python train.py --model="image diffusion model" --train_examples=36250 --horizontal_flip=true --cond_dim=256 --activation="gelu" --inner_norm=false --shampoo_beta=0.999 --precondition_frequency=25 --max_precond_dim=1024 --adamw_lr_other_params=0.00081 --batch_size=128 --epochs=29.0
Rows from block 7 of a small image diffusion model, named by matrix and row number. Rows with one number belong to one neuron. Each number is 128 + 32 x the weight over its row's rms, rounded and kept within 0 to 255. All counts start at 0.
After each neuron's rows are labels from the 100 images, of 14976 (inputs lightly noised), where the neuron reaches its highest value: "responds to" is what is common among them; "lies over" is the class under the peak. Only what is clearly more common there than usual is listed. The data: Sentinel-2 satellite tiles (TerraMesh).
# fc1: MLP up (model.blocks.7.mlp.fc1.weight, 1152x192), inputs 0-63
# fc2: MLP down (model.blocks.7.mlp.fc2.weight, 192x1152, transposed), outputs 0-63

fc1.565 [ 89 152 150 111 161 103 138 134  57 116 201  92  98 149 166 127 136  99 137 149 115 133 130 126 114 134 171 170  88  82 144 103 180  95 114  74 118 128 103 152 154  78 119  84 137 117  86 121 155 171 121  73 147 123 194 106 117 119  41 118 161 175 156 100]
fc2.565 [103 121 126  75  43 145  93 142 134 104  89 130 145  99 124 111 138 107 157 129 117 170 103 144 131 105 123 202 192 147 143 141 160  88 113 134 155 155  88 163 128 134 174 163  58 142 136  90 148 107  97 131 200 126  91 145 153 143  87  98 168 124 118 144]
responds to: clouds
lies over: clouds

fc1.313 [147 120 155 105 147 110 166 132 138 113 153 117 135 126 130 125 110 123 133 170  95 143  88 148 154 194  96 170 144 106 137 141 164 147 123 136 118 109 195  59 108 145 140 157 103 150  64 151 100 122 113 123 141 239 103  94 198 161 190 135 133 179 138  79]
fc2.313 [157 157 166  88  66 127 135 187 115 114  77 162 105  91  88 183 209 147 138  99 118 159 150 122  90 106 195  76 146 153 165 113 104 148 192 116 109 153 167 142 164 151 158 128  62 102 101 156 106 141 100  88 139 145 133 105 157 120  78  92  82  82 129 117]
responds to: water; main land cover: water
lies over: water

fc1.6 [ 74 127 135  94 185 131 132 182 110  54 180 189 121 125 115 160  72 179 145 161  87  91 143 124 170  98 140 155 152 132 223 124 106 162 125 107 147 129 131 145 153 124 125 133 190 106  65 118 144 121 133 151  72 144 118 165 152 139 175  78 143  48  77 226]
fc2.6 [139 149 156 120 128 224  78 151 125  85 131  67 118 133 175  76 103 118 135 100 126 161 156 143 115 151  72 137  80 146 121 178  86 131 144 137 117 122 127 133 174 120 164 103 151 191 171 155  72 113 163 123  97 183 132 140  83 112 130  94 135 168 124  93]
responds to: crops; main land cover: crops
lies over: crops

fc1.398 [217  81 114 166 151 161 170 138 159 137 181  96  65 134 142 123 114  88 160 138 114 122 123 149 124 183 130 130  93 175 106 131 124 152 153 142 118 112 114 123 135 175 154 164 132 170 194 133 162 137 153 111 124 169 133 201 104 177 117 108 107  19 160  89]
fc2.398 [ 75 129 123 133 142  63 112 114 141 119 122 159 118 119 171 106 173 126 184 142 143  91 149 112 162 149 184  75 154 136 152 169  68 147 134 134 177 132 139 150 131  82 142 139  80 187  78 126 141 121 170 152 136 137 201  94 145  92 145 130 134 211 162  84]
responds to: built area; crops; main land cover: crops
lies over: crops

fc1.356 [117 128 150 110 119 156 162 142  48 119  63 107 144 102 133 113 162 180  97 128 151 132 107 180 125 144 164 185 133 162 177 133 168  98 119 103 138 113  98  94 126  66 113 163 130 127 172  89 151 154  92 120 177 146 176 159 100 130 152 164 113 187 105 148]
fc2.356 [135 163 136 144 129  75 171 149 134 148 148  97 162 149 108 127 152 140 131 159 148 111 118 128 172  92 142 137 115 109  97 197 124 134  94 122 141 129 126 106 119 168  99 112 100  94 146 101 145 174 101 125 118 114  64  94 144 138 111  90  93  81 166  98]
responds to: snow or ice; main land cover: snow or ice
lies over: snow or ice

fc1.423 [116 187 119 132 236 138 181  92 115 107 127  97 113 137 144 102 149 100 190 179  99 152 143  96 172 119  52 161 143 114 171 135 110 166 128 112 129 128  99  56 128 106 114 121 120 146 174 105 102 167 147 144 132 125 109 155 120 116 137  84 133 208 105  84]
fc2.423 [127 156 112 106  93 105 115 147 151 115 130 153 109  66  59 141 137 113  81 153 109  76  29 104 164 120   4 112 119 150 143 158 151  73 138 164 154  82 171  36 136 116 125 124 137  89 134 133 159 135 102 107 123 150  58 118 124 124 130  90 141 100 139 124]
responds to: clouds
lies over: snow or ice; clouds

fc1.26 [141 155 177 120 113  95  81 121 106 152  83 142  93 201 100 101 100 201 140  58 106 106 129 108 149 135 155 121 137 153 124 183 126 129 100 118  87 107 119 125 136 111 147 186 130 104 135 170 162 102 149  83 120 116  73 131 141 160 121  78  85 106  98 148]
fc2.26 [201 119 104  90 139 164 108 147 178 106  92 100 119  92 168 155 128 139 126 144 177 149 151 133  93 132 137 197  66 134 144 176 134 132 137 147 120 149 109 138 162 172 146 129 104 117 141 139  96 135 195 121 122  87 205  79 141 102  91  64 107 117 187  98]
responds to: crops; main land cover: crops
lies over: crops

fc1.430 [130 111 113  96 145 167 145 117 129 176 129 112 155 112 145 122 116 191 144 120  68 154 152 144 156 102 154 164 134  66  95 167 139 109 112  97 112 160 103 140 114 112 191 210 116 157 148 132 161 159 149 119 143 152  82 136 115 155 111  76  92 191 152 101]
fc2.430 [131 117 103 139 109  83 129 129 116  69  91 107 151 160  94 106 131 190 138 128 134 125 114 102 117 110 133 129 143  69 137 104 116 145 152 187 133 136 155  72  58  82  90  78  95 119 149 127 159 144 168 190 115 142 169 183 143 109 111  88 109  96 154 135]
responds to: main land cover: snow or ice
lies over: snow or ice

fc1.611 [115  72  90 103  78  96 161 166 119 122 134 154 107 111 121 120 157 154 135 116 103 141 188 129 190 128  84 129 168 153  98 122 136 182 129 136 107 106 106  77 122 133  98  86  91 145  69  38  86 133 130 152 137 114 102  93 137 155 132 126 151 204 147 184]
fc2.611 [136 102 140 191  78 114  98 107  96 134 117  69 156 101 177 137 139 105 139  55 145  98 132 160 111 161 130 121 158 144 112 193  81 167  96 119 102 157 116  75 132 136 112 138  74  90  86  95 113  82 119 131 120 137 167 228 115 114 113  80 125 123 170 123]
responds to: water; main land cover: water
lies over: water

fc1.82 [112 151 133 136 141 131 110 140 102  97 135 134 155 138 121 128 156  93 127 181 101 140 109 119 122 146 130 188  86 149 148 109  87 126 120 115 128 138  71  60 130 143 133 121 125 155  38  69 184 135 131 128 123 165 153  94  95 126 134 127 147 158 180 178]
fc2.82 [ 98 149 188 163  72 109 142 138 138 142  82 117 108  41 164 173 119 130 143 128 142 175 133 115 124 175 128 177 155 167 122  76 120 111 175 163 108 145  69 226 154 130  86 169  82 125 120 160 138 138 142 110 103 106 133  79 122  81 168 106 129 103 111 158]
responds to: main land cover: crops
lies over: water

fc1.534 [ 85 160 103 140 174 158  96 104  93 111 167 128 212 135  64 183 139  92 162 170 134 141 125 122 102 142 127 110 170 153  88 141  74 170  86  64  98 139 124 118 123 150 145  95 114 106 133  73 121  90 141  54 165 132  97 108 113 132 150 171 135 150 168 101]
fc2.534 [149 236 126 119  71 135 121 124 191 102 129 124 125  97 188  81 168 106 105 146 147 171  95 158 136 174 154 119 158 124 153 123 160 112 122  85 116 147 126 164 152 128  82 160 106  94  83 110 133 112  70 152 155 163 126 119 142 110 128 189 109 179 113 113]
responds to: main land cover: water
lies over: water

fc1.346 [118 119  89 127 134 141  91 100 113 148 142 105 161 125 109 139 101 144 152 161 139 134 146  86 162 114 141 123 163 172  97 143 144 164 137 109 118 104 173 120 141 111 133 112  76 111  96  68 125 103  78 141 166 120 116  66 131 165  82 150 106 148 125 167]
fc2.346 [105 129 176 172 128 110 164  95 154 113 180  87 128 107 124  95 123 164 112 100 157  96 121 131 105 174 131 165  92 141 103 128  74  87  91 139  95 156 151 138 142 143 132 168 121 172 163 137  96 157  93  95 143 103 107 164 131  83 111 131  85 179 145 124]
responds to: main land cover: snow or ice
lies over: snow or ice

fc1.597 [170 141  76 131 112  85 140 169 115 130 225  69 148  48 140 118 135  22 118 123 120 139 141 129 123 131 155 144 132 115 142 112 146 138 127 171 143 151 101 173 166 163 112 152 140 137 105 110 120 118 168 142 127 120 177 188 125 100  91 110 115 161 135 172]
fc2.597 [107 177 142 111 107 149 153 100 101 100 161 165 101 162 132 129 112 139  97 145 144  75  95 175 132 103 141 178 138 127 174 117 143 113 123 138 167 150 143  46 147 126 189 184 133 137 148 128 124 159 152 152  95 151 101 161 113 135 174 101 115 147 160  89]
responds to: main land cover: crops
lies over: crops

fc1.616 [156  76 132  30 143 145 162 138 164 130  82 129  67  78 141 110 112 108 156 107 119 124 145 143 148 180 121 116 121 105  89 125 143  80 191 118  81 159 162 151  72 115 115 134 121 186 160 138 186 131 126 193 112 211 154 177 199  95 126 106 102 221 138  85]
fc2.616 [125 113 155 196 170 108  19  88 135 124 121 134 201 130 117 108 125  51 114 138 142 113 153 169  69 126 168 130 147  80 121 116 111 127 142 183  96 179 129  97  83  89 172 138 153 147 108 151 106  89 176 157 135 106 127  79 156 202 131 153  88 124 120 171]
responds to: snow or ice
lies over: snow or ice; built area

fc1.613 [144 128 111 105  68 123 125  83  75 106 141 150 103  77 147 147 106 142 159 131 138 144 108 149 121 126  98  73 100 146 138  45 129 155 115 105  85 149 135 116 116 107 105 130 108 130 157 153 147 139 150 154 125 158 101  90  81 164 117 149  74 169 180  56]
fc2.613 [171 125 151  60 165 149 104  92 167 191 123 175 134  88  91 122  85 157  90 124 142 125 108 124 155 149 124 148 139 166 116 111 201 136  98 135 141 152 165 178 170 123 141 202  84 124  13  87 152 119 142  94 175 164 145 129 124 131 127 114 148  83 179 172]
responds to: main land cover: crops
lies over: crops

fc1.506 [160 140 160 158 136 135 128  98 143  75 129 109 150 168 171  71  84 109  86  25  97 123  88 148 101  98 178 141 132 142 157 136  94 129 135  92 189 110 219 130 158 171 119 106 140  85  85 107 170 119 157 108 147 116 131 131 114  97 102 112  43 134 115  95]
fc2.506 [ 95 162 141  74 117  71 142 158 161 144 102 113 115 142  85 112 117 166 160 150 130 114 114  88 131  98 206 157 131 168 138 109 114 132 136  68 159 102 205  89 185 103 101 187 139  79 127 107  66 133 119  88  28 132 136 147 172 154 131 127  78 143 136 129]
responds to: main land cover: crops
lies over: crops

fc1.268 [133 106 139 119  88 129 140  71 147 171 118 123 149 131 116 108 141  64 121 103 168  96 173 139 139 150 110 110 131 162 113  97  88 158 144 147 139 119 130  91 147  69 104 138 147 151 179 103 153 171 172 137 167 168 121 161  91  92  46 137 187 121 144  45]
fc2.268 [177 132 130 157 134 116  94 103 143 151  92 110  98 131 166 107 127 138 177 127 112 214 157 174 118 121 106 151 125 115 121  94 142  99 151  74 128 134 113 152 168 104 144  89 113 132 127 126 132  95  57 148 175  93 134 112 166 139 106 173  90 178 180 185]
responds to: bare ground
lies over: built area

fc1.646 [229 161 142 110 133 143  86 107 159 135  44 114  61 103 147 144 100 177 167 140 130 140 129  36 101 135 116 136 126 148 143 101 109 151  79 112 163 153 136  47 172 168 160 130 131 117 109 108  70  91 101 128 124 182 125 125 157 136 114  90 133  97 134 132]
fc2.646 [ 97 139 139 168 110 121 148 160 121 101  73 103 143 144 127 155 246 145 168  91 110 181 108 127  99 105 188 120 109  96 159 131  96 174 112 114 101 175 139 220  63 102 138 160 142 156 107 141  83  80 135 169 132 121 112 102 124 100 104 150 159 166  78 136]
responds to: built area; crops; main land cover: crops
lies over: crops

fc1.637 [126 116 175 135 157 147 188 116 139 131  93  88 152  95 175 159 147 107 128 145 140 126 122 110 190 140 145  99 133  90  94 134 146 101 180 100 137  94 117  84 145 145  98 162 160 162 152 126  69 142  81 167 136 107 138 150 124  64 153 106 153 141  90 116]
fc2.637 [146 140 134 128 162 140  98 142 156 119 152 112 155  88 125 103 154 141 168  91 145 103 138 113 217 166 134 105 146 118  51 153 141  89 150  93  76 162  92 223 119 164 140 152 131 108 128 147 161 198 133 125 177 130  80 101  85 163 110 132 122 129 136 119]
responds to: snow or ice
lies over: built area

fc1.757 [ 91  99 137 104  30 151 189  85 128 110 139 130 127 133 174 114 161 154  98 118  97 136 126 102  58 139 110  75 118 118 136 106 167 142 166  73 169 105 122 145 138 134 122 111 115 153 117 110 192 168 139 110  81 144 119 125  75  87 126 107 124 185  68 121]
fc2.757 [ 96 139 115 130 173 116 120 153  74 179 121 104 163 145 119 129  78 117 110  98 155 126 104 155 119  55 126 200 148 104  68 106 154 186  68 128 162 112  90 127 132 143 103 159 160 132 178  57  66 128  92 160 134 149 150 151 165 127 165 130 147  85 112 120]
responds to: snow or ice; main land cover: snow or ice
lies over: snow or ice

fc1.564 [ 89 128  71 163 129 137 128 205 145  76  99 120 135 103 135 153 112 108 166 165 146 140 113 106 133 110 163  91 121 183 139 118 179  66  74 119 104 143 138 153 129 149  80 175 124 147 133 153 200  96 157 123 196  95 135 132 100 133 125 131 130 124  99 130]
fc2.564 [ 63  57 157 129 142 136 103  50 195 198 187 181 102 145 179  98 159 115 136 121 140  82 128 157  74 170 121 107 142 142 125  63 118 128 159 103 115 130 135 181 101 116 135 124 153 140 137 130 110 108 146 152 157 137 100 166  95 110 106 165  73 176 110 177]
responds to: water
lies over: water

fc1.507 [118 170 124  92  44  92 150  89 121  77  91 116  27 127 157 159 130  75 104 149 141 135 174 149 144 111 157 109 116 114  72 107 140  75 143 162 106 122 131  68 150  78 137 127 111  86 181 126 184 160 159 121 152 142 164 113 142 155 101 132  89 123 131 151]
fc2.507 [115 140 144 146 136 116  79 116 128 150 169  99 130 177  78 129 118 107 113 114 139 105 131  94 134 128 174 158  91 120 110 102 150 124 140 154 184 212 120 123 140 124  77 134 143  69 125  94 148 115 195 142 116 159  68 119  91 126 106 151 126 137 161 106]
responds to: built area; crops
lies over: built area

fc1.566 [ 91 109 129 145 175 114 124  87 141  97  93  66 138 103 137 134 107  91 120 108 162 100 103 132 128 133 106 174  21 129 150 115 186 106 116 139 155 151 127 119 121  81 106 185 136 154 116  83 159 116 155 113 131  94 198 115 145 186  79  68 203 125 133 151]
fc2.566 [160 115 198 110  83 128  98 154 128 123 113 186  46 100 133 119 191 158 163 142 141 128 130 175 181  83 158  73 130 129 144 131 155 163 172 160 154 205 119 116 145 198 143 134 120 158 192 127  94 137 100 123 142 103 115 106 125 139 117 153 120 123 167 135]
responds to: built area; main land cover: crops
lies over: crops

fc1.553 [137 134 121 144 113 113 114 131 106  78 137 157 104 114 107  96 141 118 159 173  85 185 109 103 167 123 173  98 109 114 164  87  74  40 113 108 150 141  92 130 135 165 152 123 127 111 118 144 167 124 100 129 120 145 200 127 166 162 106 137 129 137 111 101]
fc2.553 [173 167 149  90 126 132 168 104 105 158  99 111 109 125  91  97 112  88 142 176  84  73 125 135  93 143 160 101 127 109 154 132  85 127  86 104 100 132 137  49 123 101  96 121 193 140 162 117 107 219 147 130 129 158  61  89 145 144 131 170  82 137 139 179]
responds to: snow or ice; main land cover: snow or ice; flooded vegetation
lies over: snow or ice

fc1.541 [115 128 108  96  94 115 128  69 175 134 151 140 171 100  89 185 127  85 139 165  98 130 129 121 126 105 123  61 195 139  94 124 132 108 168 120 145 140  82 156 147  75 102 129 125  72  79  93 104 123 128 149 114 119  79 170 111 161  92 105 174 122 132 133]
fc2.541 [ 61 114 156 126 177  52 173 152 150 137  80 120 120 137 136 148 161 107 176 152 128 141 150 177 152 148 152 158 122 131 119 100 176 103 119 152 117 144 142 121 155 132  89 152 131 152 187 104 154 130 136 169  73 114  80 122 120 118 157 147 123 113 125 162]
responds to: built area; crops
lies over: built area

fc1.318 [142 139 146 144 148  91 171 133 133 106 189  91 123  75  62 154 160 102 146 113 145 134 149 166 157 152 178 165 159 121 106  97  97 162 192  76 158 149  73  32  97 141 151 159 100 137  76 163  48 178 136 134 117  94 115  95 104 140  85  86 116 138 125  76]
fc2.318 [ 69 162 120  93 135 168 129 109 174  59 140 120 141 113 109 105 123 157 154 174 131 126 187  48 125 155 105 122 119 146 100 136  74  94 130  77 167 108  92 133 132  89 141  91  66 132 184 127 129  98 146 153 139 160 144  99  98 126 113  66 116 101 116  67]
responds to: trees; crops; built area; main land cover: crops
lies over: crops

fc1.417 [128 131 131 200 106 126 128  90 160 120  93 123  77  75 129  95 104 164  97  66 129  71 122 144 160 150 103 193 115 109  88 117  89 105 175 129 119  72 104  86  99 178 139 124 133 174  55 174 127 127 145 177  96 140 140 191 137 124 129  97 121 160 144 144]
fc2.417 [109 136  88 156 106 117 118 143 110  95 146  98 114 134  56 111 112 145 157 112 128 124 111  99  77 153 176 145 163 179 144 105 111 122 108  79  87  94 131  84 149 176  58 179 174 148 141 174 132 120 170 134 168 142 140 107 150 142 119 175  88 197 136 112]
responds to: crops; main land cover: crops
lies over: crops

fc1.207 [121 132 117  56 136 117  75 148 101 111 106 158  80 104 117 170  58 174 139 104 120 146 155 162  98  90 138  78 116  93 148 155  89 105 113 117 182 132 101 117 130 157 153 144 127 138 124 161 153 121 106  89 148 108  94 148 164 154  96 124 129 141 148 166]
fc2.207 [121  77 151 166 139 171 146 150 155 147 114 142 128 161  63 110 177 162 128  87 159 179 152  79 165  93 143 142 110 143 175 199  44 111  69 139 121 126  92 188 192 155  66 125 111 127 134 191 126 124 123 102 178 156 142 126 131 118 127 164  68 128 124  89]
responds to: clouds
lies over: clouds

fc1.442 [112  99 132 121 105 176 156 119 151 140 181 148 115 100 132  98  98 144 134 126 148  13  62 151 156 120 115  60 154 177 124  99 112 118 126 161  84 105 179 112 174 129 149 172 152 157 169  62 122 169 140 150 230 175  91  19 157 102 165 131 117 152 124  81]
fc2.442 [100 136 157 126 101 121 176 125  94 112 217 109 120 119  78 141 123 140 112 128 133 160  92  76 163  74 125 109 163 147 133 149 101  89 136  93 173 106 165 136 118 132  73  98 142 112 157 128 145 157 125 153 117 155 111  68 123 148 113 120 133 111  88 177]
responds to: built area
lies over: built area

fc1.767 [160 113 116 103  56 159 172 148 107 136 160 136 116  24 124 116 112 131 151  99 143  74 128 142 133 144 103  77 102 151 100  96  84 168 147 140 111 183 189 111 140 158 118 146 160 143 125  97 129 104 104 107  96 133 128 113 120 126 141  75 141  61 142 169]
fc2.767 [148 124 128 163 167 111 144 149 120 137 179 115  68  40 111 148 130 206 122 111 130 162 182 132 130 119 161 143  96 158 122  88 121 106 150 110 173 121 125 186 107 169 117  70 135 104  90  68 131 108 155 126  95 164 115  12 200  76  89 110  84  75 149 121]
responds to: main land cover: crops
lies over: crops

fc1.73 [169 119 125  41 139 102 172 106 127 126 157  84 152 139  60 169 151 199 181 168 151 162 121 104 115 131 109 113 147 194 132 101  55 158 127 154  78  84 146 111 162  71 155  79 151 146 109 139 173  80 136 137 170 110 119 126 117 179 182 153 167 106 104 159]
fc2.73 [146 153 156 184 108 126 155 121 154  88 115 128 134 136 155 107 124 170  87 137 154 138 240  90 128 184 122 129 130  86 157 110 118 144 176 146  70 127 163 180 144 145 128 154 157 185  94 188 155 112 132 204 119 145 106  65 136 137 153 120 186 170 146 118]
responds to: water; flooded vegetation
lies over: water

fc1.559 [144 147 124 127 131 147 198 133 134 184 152 113 104 147 123 132  90 152 151  83 103 127 122 157 110 114  96  97 131 155  78 157 130 152  78 149 129 211 172  85  76 150 152 128 157 105 113 119 167 161 188 112 155 114 116 162 167 155  84 114 180 172 133  95]
fc2.559 [132 108 180  84  78 135  94 143 137  64 124 160 125 114  81 117 192 160 139 153 174 120 117  79 137  65 140 112 125  83 131 166 104 140 158 142 114 213 103 174 129  94 167 127 153 145 172 203 147  82 145 124 157  95 128 173  83 137 111 112 154 103 136 145]
responds to: crops; built area; main land cover: crops
lies over: crops

fc1.476 [202 143 114 120 112 111 106 168 104 137 134 140 112  93  87  91 145 195 199  65 126 165 139 129 170 137 116  96 103 138 107  93 108  93 113 118 144 159 113 134 143 184  78 125  97 119 135  95 129 134  61  50 110 171  66 102 114  75 121  96 155 124 145 210]
fc2.476 [117 104 145 169  98 179 103  85  80 103 176 145 131 139 202 169 163 133 171 155 108 118 165 153 125  89 180 158  99 114 116 116 165 125 127 133 149 177  94 136  91  92 145 103 123 122 127 105 126  87 172 155 126 131 164 160  91 185  65 148 127 153 168 134]
responds to: crops; main land cover: crops
lies over: crops

fc1.628 [175 120 101 139 164 150 157  92  89 169 146  85  86 143 133 106 119  65  82 148 102 100 156 148 155 106 108 110 157 122 147  99 108 151 156  94  85 199  48 112 228 101 129 106 155 181 168  78 134 117 188 141 133 175 144 106 149 127 139 108 103 143 119 142]
fc2.628 [126  98 175 181 131 183 116 148 115  75  89 185 120 132  85  97 144 174 126 147 162 138  93  95 199 125 140 162 142 111 143 154  60 116 176 134 100 115  79 156 165 122 105 185 140  70 129 199 115 123 144 150 155  90 133 101 127  93 106 134 113 149  57 133]
responds to: clouds
lies over: clouds

fc1.411 [141  91 155 126 169  36 113 114  50 107 129 135 118  46 129 133 153 147 166 121 118 167  96  93 166 157  99 163  98 127 142  53 120 150  94 126 151 111 159 198  88 111 110 181 114 160 118 154 101 112 128 106 175 148 126 137  99 102 146 109 149 181 152 102]
fc2.411 [154 136  86 110 158 167 115 163  83 167 148 106  97  37 117 119  81 136 138 161 131 148 178 131 129 132  96 130  84 133  78  93 155 114 163 118  78 129 165  98 104 130 133  54 135 170  71  66 103 121 113  77 130 108 148 147 143 167 147  98 103 111 128 123]
responds to: snow or ice; main land cover: snow or ice
lies over: snow or ice

fc1.29 [122  93  72 141 138  77 127  92 183  78  71 106 143  91 138 189 136 156 138 178  79 155  88 192 166 169  91 124 131 130 135 154 112 169  73 111 137 155 163 178 136 113 149  87 109 136 102 119  84 146 189 130 135 130 155 124 152 141 152 182 144 109 135  74]
fc2.29 [144 141  94 120  78  79 102  17  90 124 154 159 112 165 129 133 175 160 140 140 114 189 142 166  72 113 114 134 210 136 130 130 126 129 139 119 158 167 131 184 142 122  76 131 165 110  71 129 137  86 100 172 119 106 129  91 143  77 133 111 108 130 132  46]
responds to: main land cover: trees
lies over: trees

fc1.279 [121 124 118 146 125 181 134 128  73 114 102 100 166 159 130 121  99 131 163 173 170 126  57 154 170  90 120 105  81 150 106 167 162  99 146  86 137 162 139 132  70 129 106 130 151 138  89 152 126 173 208  79 157 106 129  86 184 111 147 122  73 107  70 108]
fc2.279 [152 114 171  85 138 109  92  86 123 130 149 145 146 132 190 113 199 163 132 104 135  85 161 116  87 135 124 127 112 182  80 105 166 123 184  88  70 108 111  84 109  71 128 128 162 116 159 117 137 138 152 133 182 110 133 147 163 117 142 132 105 120 128 102]
responds to: main land cover: crops
lies over: crops

fc1.195 [121 148  67 120 152 109  49 127 118 151 131 131  89  78  68 142  78 143 169 125  73 120 121 179 149 108 117 117 123 134 128 168  83 143  40  71 146 112 123 128  97 140 138  81 110 135 109 124 117 110 107 157 190 145  91 147 134  72 127 110 131 118 129 116]
fc2.195 [191 160 132 162 128 165  79 120 187 131 110 114 153 149 139 134 149 164 116 145 134 113 130  80  71 114 191 112 140 142 130 108 132 157 119 107 113  81 126 172 134 140 113 151 149 123 140 151  96 125  95 158 159 170 143 136 162 170 155 128 128 146 145  52]
responds to: clouds
lies over: clouds

fc1.730 [ 77 154 145 139 151 136  66 140 119 202 199 139 118 130 151  60 114 155 138 142 152 116 133 168 152 161 107 186 130 119 109  78 129 137  95  88 139 132 183 133 140  84 143 122 170 100 152 134  95 120 183 143 145 179 145 168  95 152 107 159 155 148 106  96]
fc2.730 [117 115 155 112 129 112 133  98  62  59 159 122 132 114 134  47 157 158 130 139 128 132 172 139  89 113 112 109 101  96 148 118 124 227 119  94  96  97 136 176  81 117 140 161 170 148 137 144 140 144 164 127 138 133 175 104  62 108 115  90 152 163 133 149]
responds to: crops
lies over: crops

fc1.469 [153 165  98 122 167 100 126 172 108 155 146 122 139 139 153 156  59 124 153 161 160 170 104 128 111 125 110  40 129 164 127 200  98 118 125 111 101 180 137 174 131  95 131  89 177  53 114 127 125  92 134 148 144 159  76 134 149 146 120  78  64 141 121 101]
fc2.469 [ 85 139  96 119 142 110 107 101 162  64 174 135  75  79 110  72 156 146  68 161 135  77  93 129 159 183 112  65 120 139 143 133 140 112 171 147 111 114 144 197 188 133 106 178 181 133 186 159 123 139  80 147 143 153 133 168 134 118 163 119  84  67  79 131]
responds to: main land cover: crops
lies over: crops