A small image diffusion model, trained from scratch: patch size [4, 4], layers 12.
Rows from block 7 of a small image diffusion model, named by matrix and row number. Rows with one number belong to one neuron. Each number is 128 + 32 x the weight over its row's rms, rounded and kept within 0 to 255. All counts start at 0. Numbers have three digits each.
After each neuron's rows are labels from the 100 images, of 14976 (inputs lightly noised), where the neuron reaches its highest value: "top examples" is what is common among them. Only what is clearly more common there than usual is listed. The data: Sentinel-2 satellite tiles (TerraMesh).
# fc1: MLP up (model.blocks.7.mlp.fc1.weight, 1152x192), inputs 0-63
# fc2: MLP down (model.blocks.7.mlp.fc2.weight, 192x1152, transposed), outputs 0-63

fc1.259:120156154135162115121130051093113195167190120134162126146119092142147075104113181159212132138108062070133159164179108120111109121119153129116173083122104172096110160123070103150144173153148147
fc2.259:123152144091176148171092091157126114119075116142095085113086107162125158158120149105104121161102098078138082111073112096119154111139131176082163073135104127145119202046075189122101155122158077
top examples: crops; main land cover: crops

fc1.395:087138125073078068110105065076146126126077076130186106127140066110164080157154130093120104051048123122167079086066153079117133109180158151113104150129097168082148110137097188162135144148135159
fc2.395:165138186145155060177105076141128197156146167183143111137050131090121117145127171122165182114087154107149083083151134127124135122080120117168135161143169216056159112147172151124153147113137153
top examples: main land cover: crops

fc1.274:102167106123180098150166140094178097064144182088172175139140155133150134116136127084182140075193136132107121136113058065130176136117146108096146083118112136127114084095146183114105077164112146
fc2.274:072140060122133140126152110137143091101105149104101153108073159049118131126115120140080189091225104134137108166130098139134130132104172128098125066138151118105098125163162155126113134120141113
top examples: crops; built area; main land cover: crops

fc1.657:160086061090152105096095115145135133128105129149139125122157114169126188095065105135085225129160143110114133132115118121133102095110171128117111114121160119108122122117089182113128113046139174
fc2.657:080128083106124118133076106171137172163087132154148149115127120075109094157143087103150219138112140104126135142125123127134149138156191194147128139200137153154096151159084137136133088142106189
top examples: crops; main land cover: crops

fc1.729:117154138115055150124135149136120114115178130161154123129136107122147206188143065124093122133110173159118136115120096179134110143134137059138100113141152171125140035166190141125125122107174107
fc2.729:130149129150087243088148195111145132138071167090119115136150135116119095119133094156152123096115080124085112051061171115158155100181121144150162168160104117119148112130142099148121104149122170
top examples: main land cover: crops

fc1.104:125094134058076076096127085118108026157055146130139102115108126097164135123112047112132103086120099101054135163125158140111118147117128156123081110096113094119175120123135132064067154094130066
fc2.104:138178095138139171094142163135141163118187161077110158148135155140147110146129116116105125148099098107141084128116114150068057096085123150115129117104086044110096085145144128166122119132205097
top examples: built area; crops; main land cover: crops

fc1.305:098144082120104162157116149097115121159090149094103164165142170182125130141154080071118118165099142161146179149110112164137159169193157118110130094143185140166160143129166081086114109208124114
fc2.305:104093154107061100160149091120130076101163101124142091115124140132119110112141135153076136068122140150109119097079056132074131095068115145085084164106127104115178133219106164156131150111126133
top examples: snow or ice; main land cover: snow or ice

fc1.177:178099132107117082155149079087071149127084177152078166187073116126147088087178167113110105087101111144141130132081129166125136112187134135159116084096118117130115121155087119118112170133109152
fc2.177:146147125146126122136078019164144155137145182113159100155161152135139162150162148165121196159122165160078150103107132100152129124173121173078113112123119144117141144074142128107128183150163096
top examples: built area

fc1.136:154091143148085074147135124105103169247050147107101134114093160120127140126175102145124086120144086134109085105109125164135113150141156115138119108159134156193135097115051148198107140087173133
fc2.136:184100127123126157156059099085113180130151143108255106134138109088125155142154213166155122150157131170152132142134162172153172175168173126089200127106152174103194138116099089164107118124188195
top examples: crops; built area; main land cover: crops

fc1.160:117110112127112221138167204139085102110131132199141116103056107179126170145158114172109151106118125139132107177120192136099138143092146122156117147163142151140126072134106129102116145154165117
fc2.160:120162114108127046118118176173129123095141194093070132094145137136156125183109193094149126118175197172103105110182115113086107161210103192122104119183122120087141176136143109173099134071145163
top examples: built area; crops; main land cover: crops

fc1.122:133098162116143161095139116102139073108090083189151129108161111095157131103115109097093131080110125077085131123081116182167077114086136116082157139094122119117151169098142129109073133130105144
fc2.122:134104167142109130116173210174145124144108166094147103108124146163117109112128086044151106095119087097171132096093096136164232107148114119217172157114124116129163078125135148161095171156150167
top examples: snow or ice; main land cover: snow or ice

fc1.705:095141114114097137111094125148089126136134124130114125093111139077135103144107089161120117141082110097098090105131165143178127157129130076114144145176044089127156124102137130130083152172161220
fc2.705:162134157148110094109085149106071172122163129113239170187086164194111082123126230197126123170144097139081116145155088141166132132143174127143135116110066134100136097136115139136154088106184116
top examples: built area; crops; main land cover: crops

fc1.592:092143133060120138112115078184151119102098176153141135182112128054133098119112175160077128165076125165135133114110156188136098083109146148103107064129113141169121095136098119069091097154194144
fc2.592:140118167207154096099170088148101117124113129138116133150101108172108206172122140153135160133103122133120096106125095097119102104127145162110101136139089119121189146160107177137081147104136094
top examples: crops; main land cover: crops

fc1.299:141108097153137141156103120178168189124097145132086136107163048109098137165084108157128175178146112124135132098152120160132126163136153106106147136106180184163027137072084126130118162117102134
fc2.299:100131112087112129136081126133110147107172136146255148162141136147119154108145141124205110128121070148166099115152132075157132114169159124162124081170068122111058103117118137134154143113094126
top examples: crops; built area

fc1.715:142084146094120093131112151116117097141123089185165139091115159133181122101095152163155143118111056159065128170107188152151100102120126112120120103184131129050110136135100125148105154134153186
fc2.715:161061145109112101196152134195135100124150124133121170106125135084075143156079189128157157139097076152152077165096158106144097115113109160146196151126161090143177087111152151116105104114193163
top examples: built area; crops

fc1.330:091170129147132094097105164088078170184139111093140056157065144123089148136173155122132065080085108130144060146120132097135100089106113128166102137082102174137143136089063114112145144106145120
fc2.330:189180137109116133107127133141101127166143185126230119147110113131171189131143230171161108162125113114095133120129117178068137140164164115095187085091141158160093173080112098143183088108158086
top examples: built area

fc1.350:154139173154128103137104165063108174136105110124121111188072184136129143098184106075164080144141107138126176133072116145109109116103126126117104126158123083137194152124075141092128102117132099
fc2.350:096126144158140171149140141136134157077164090117230128186086122165164098144108219112135161149184152172106146138065114119140156147109136120144188120069143097127138094143108084126147159157156134
top examples: crops; built area; main land cover: crops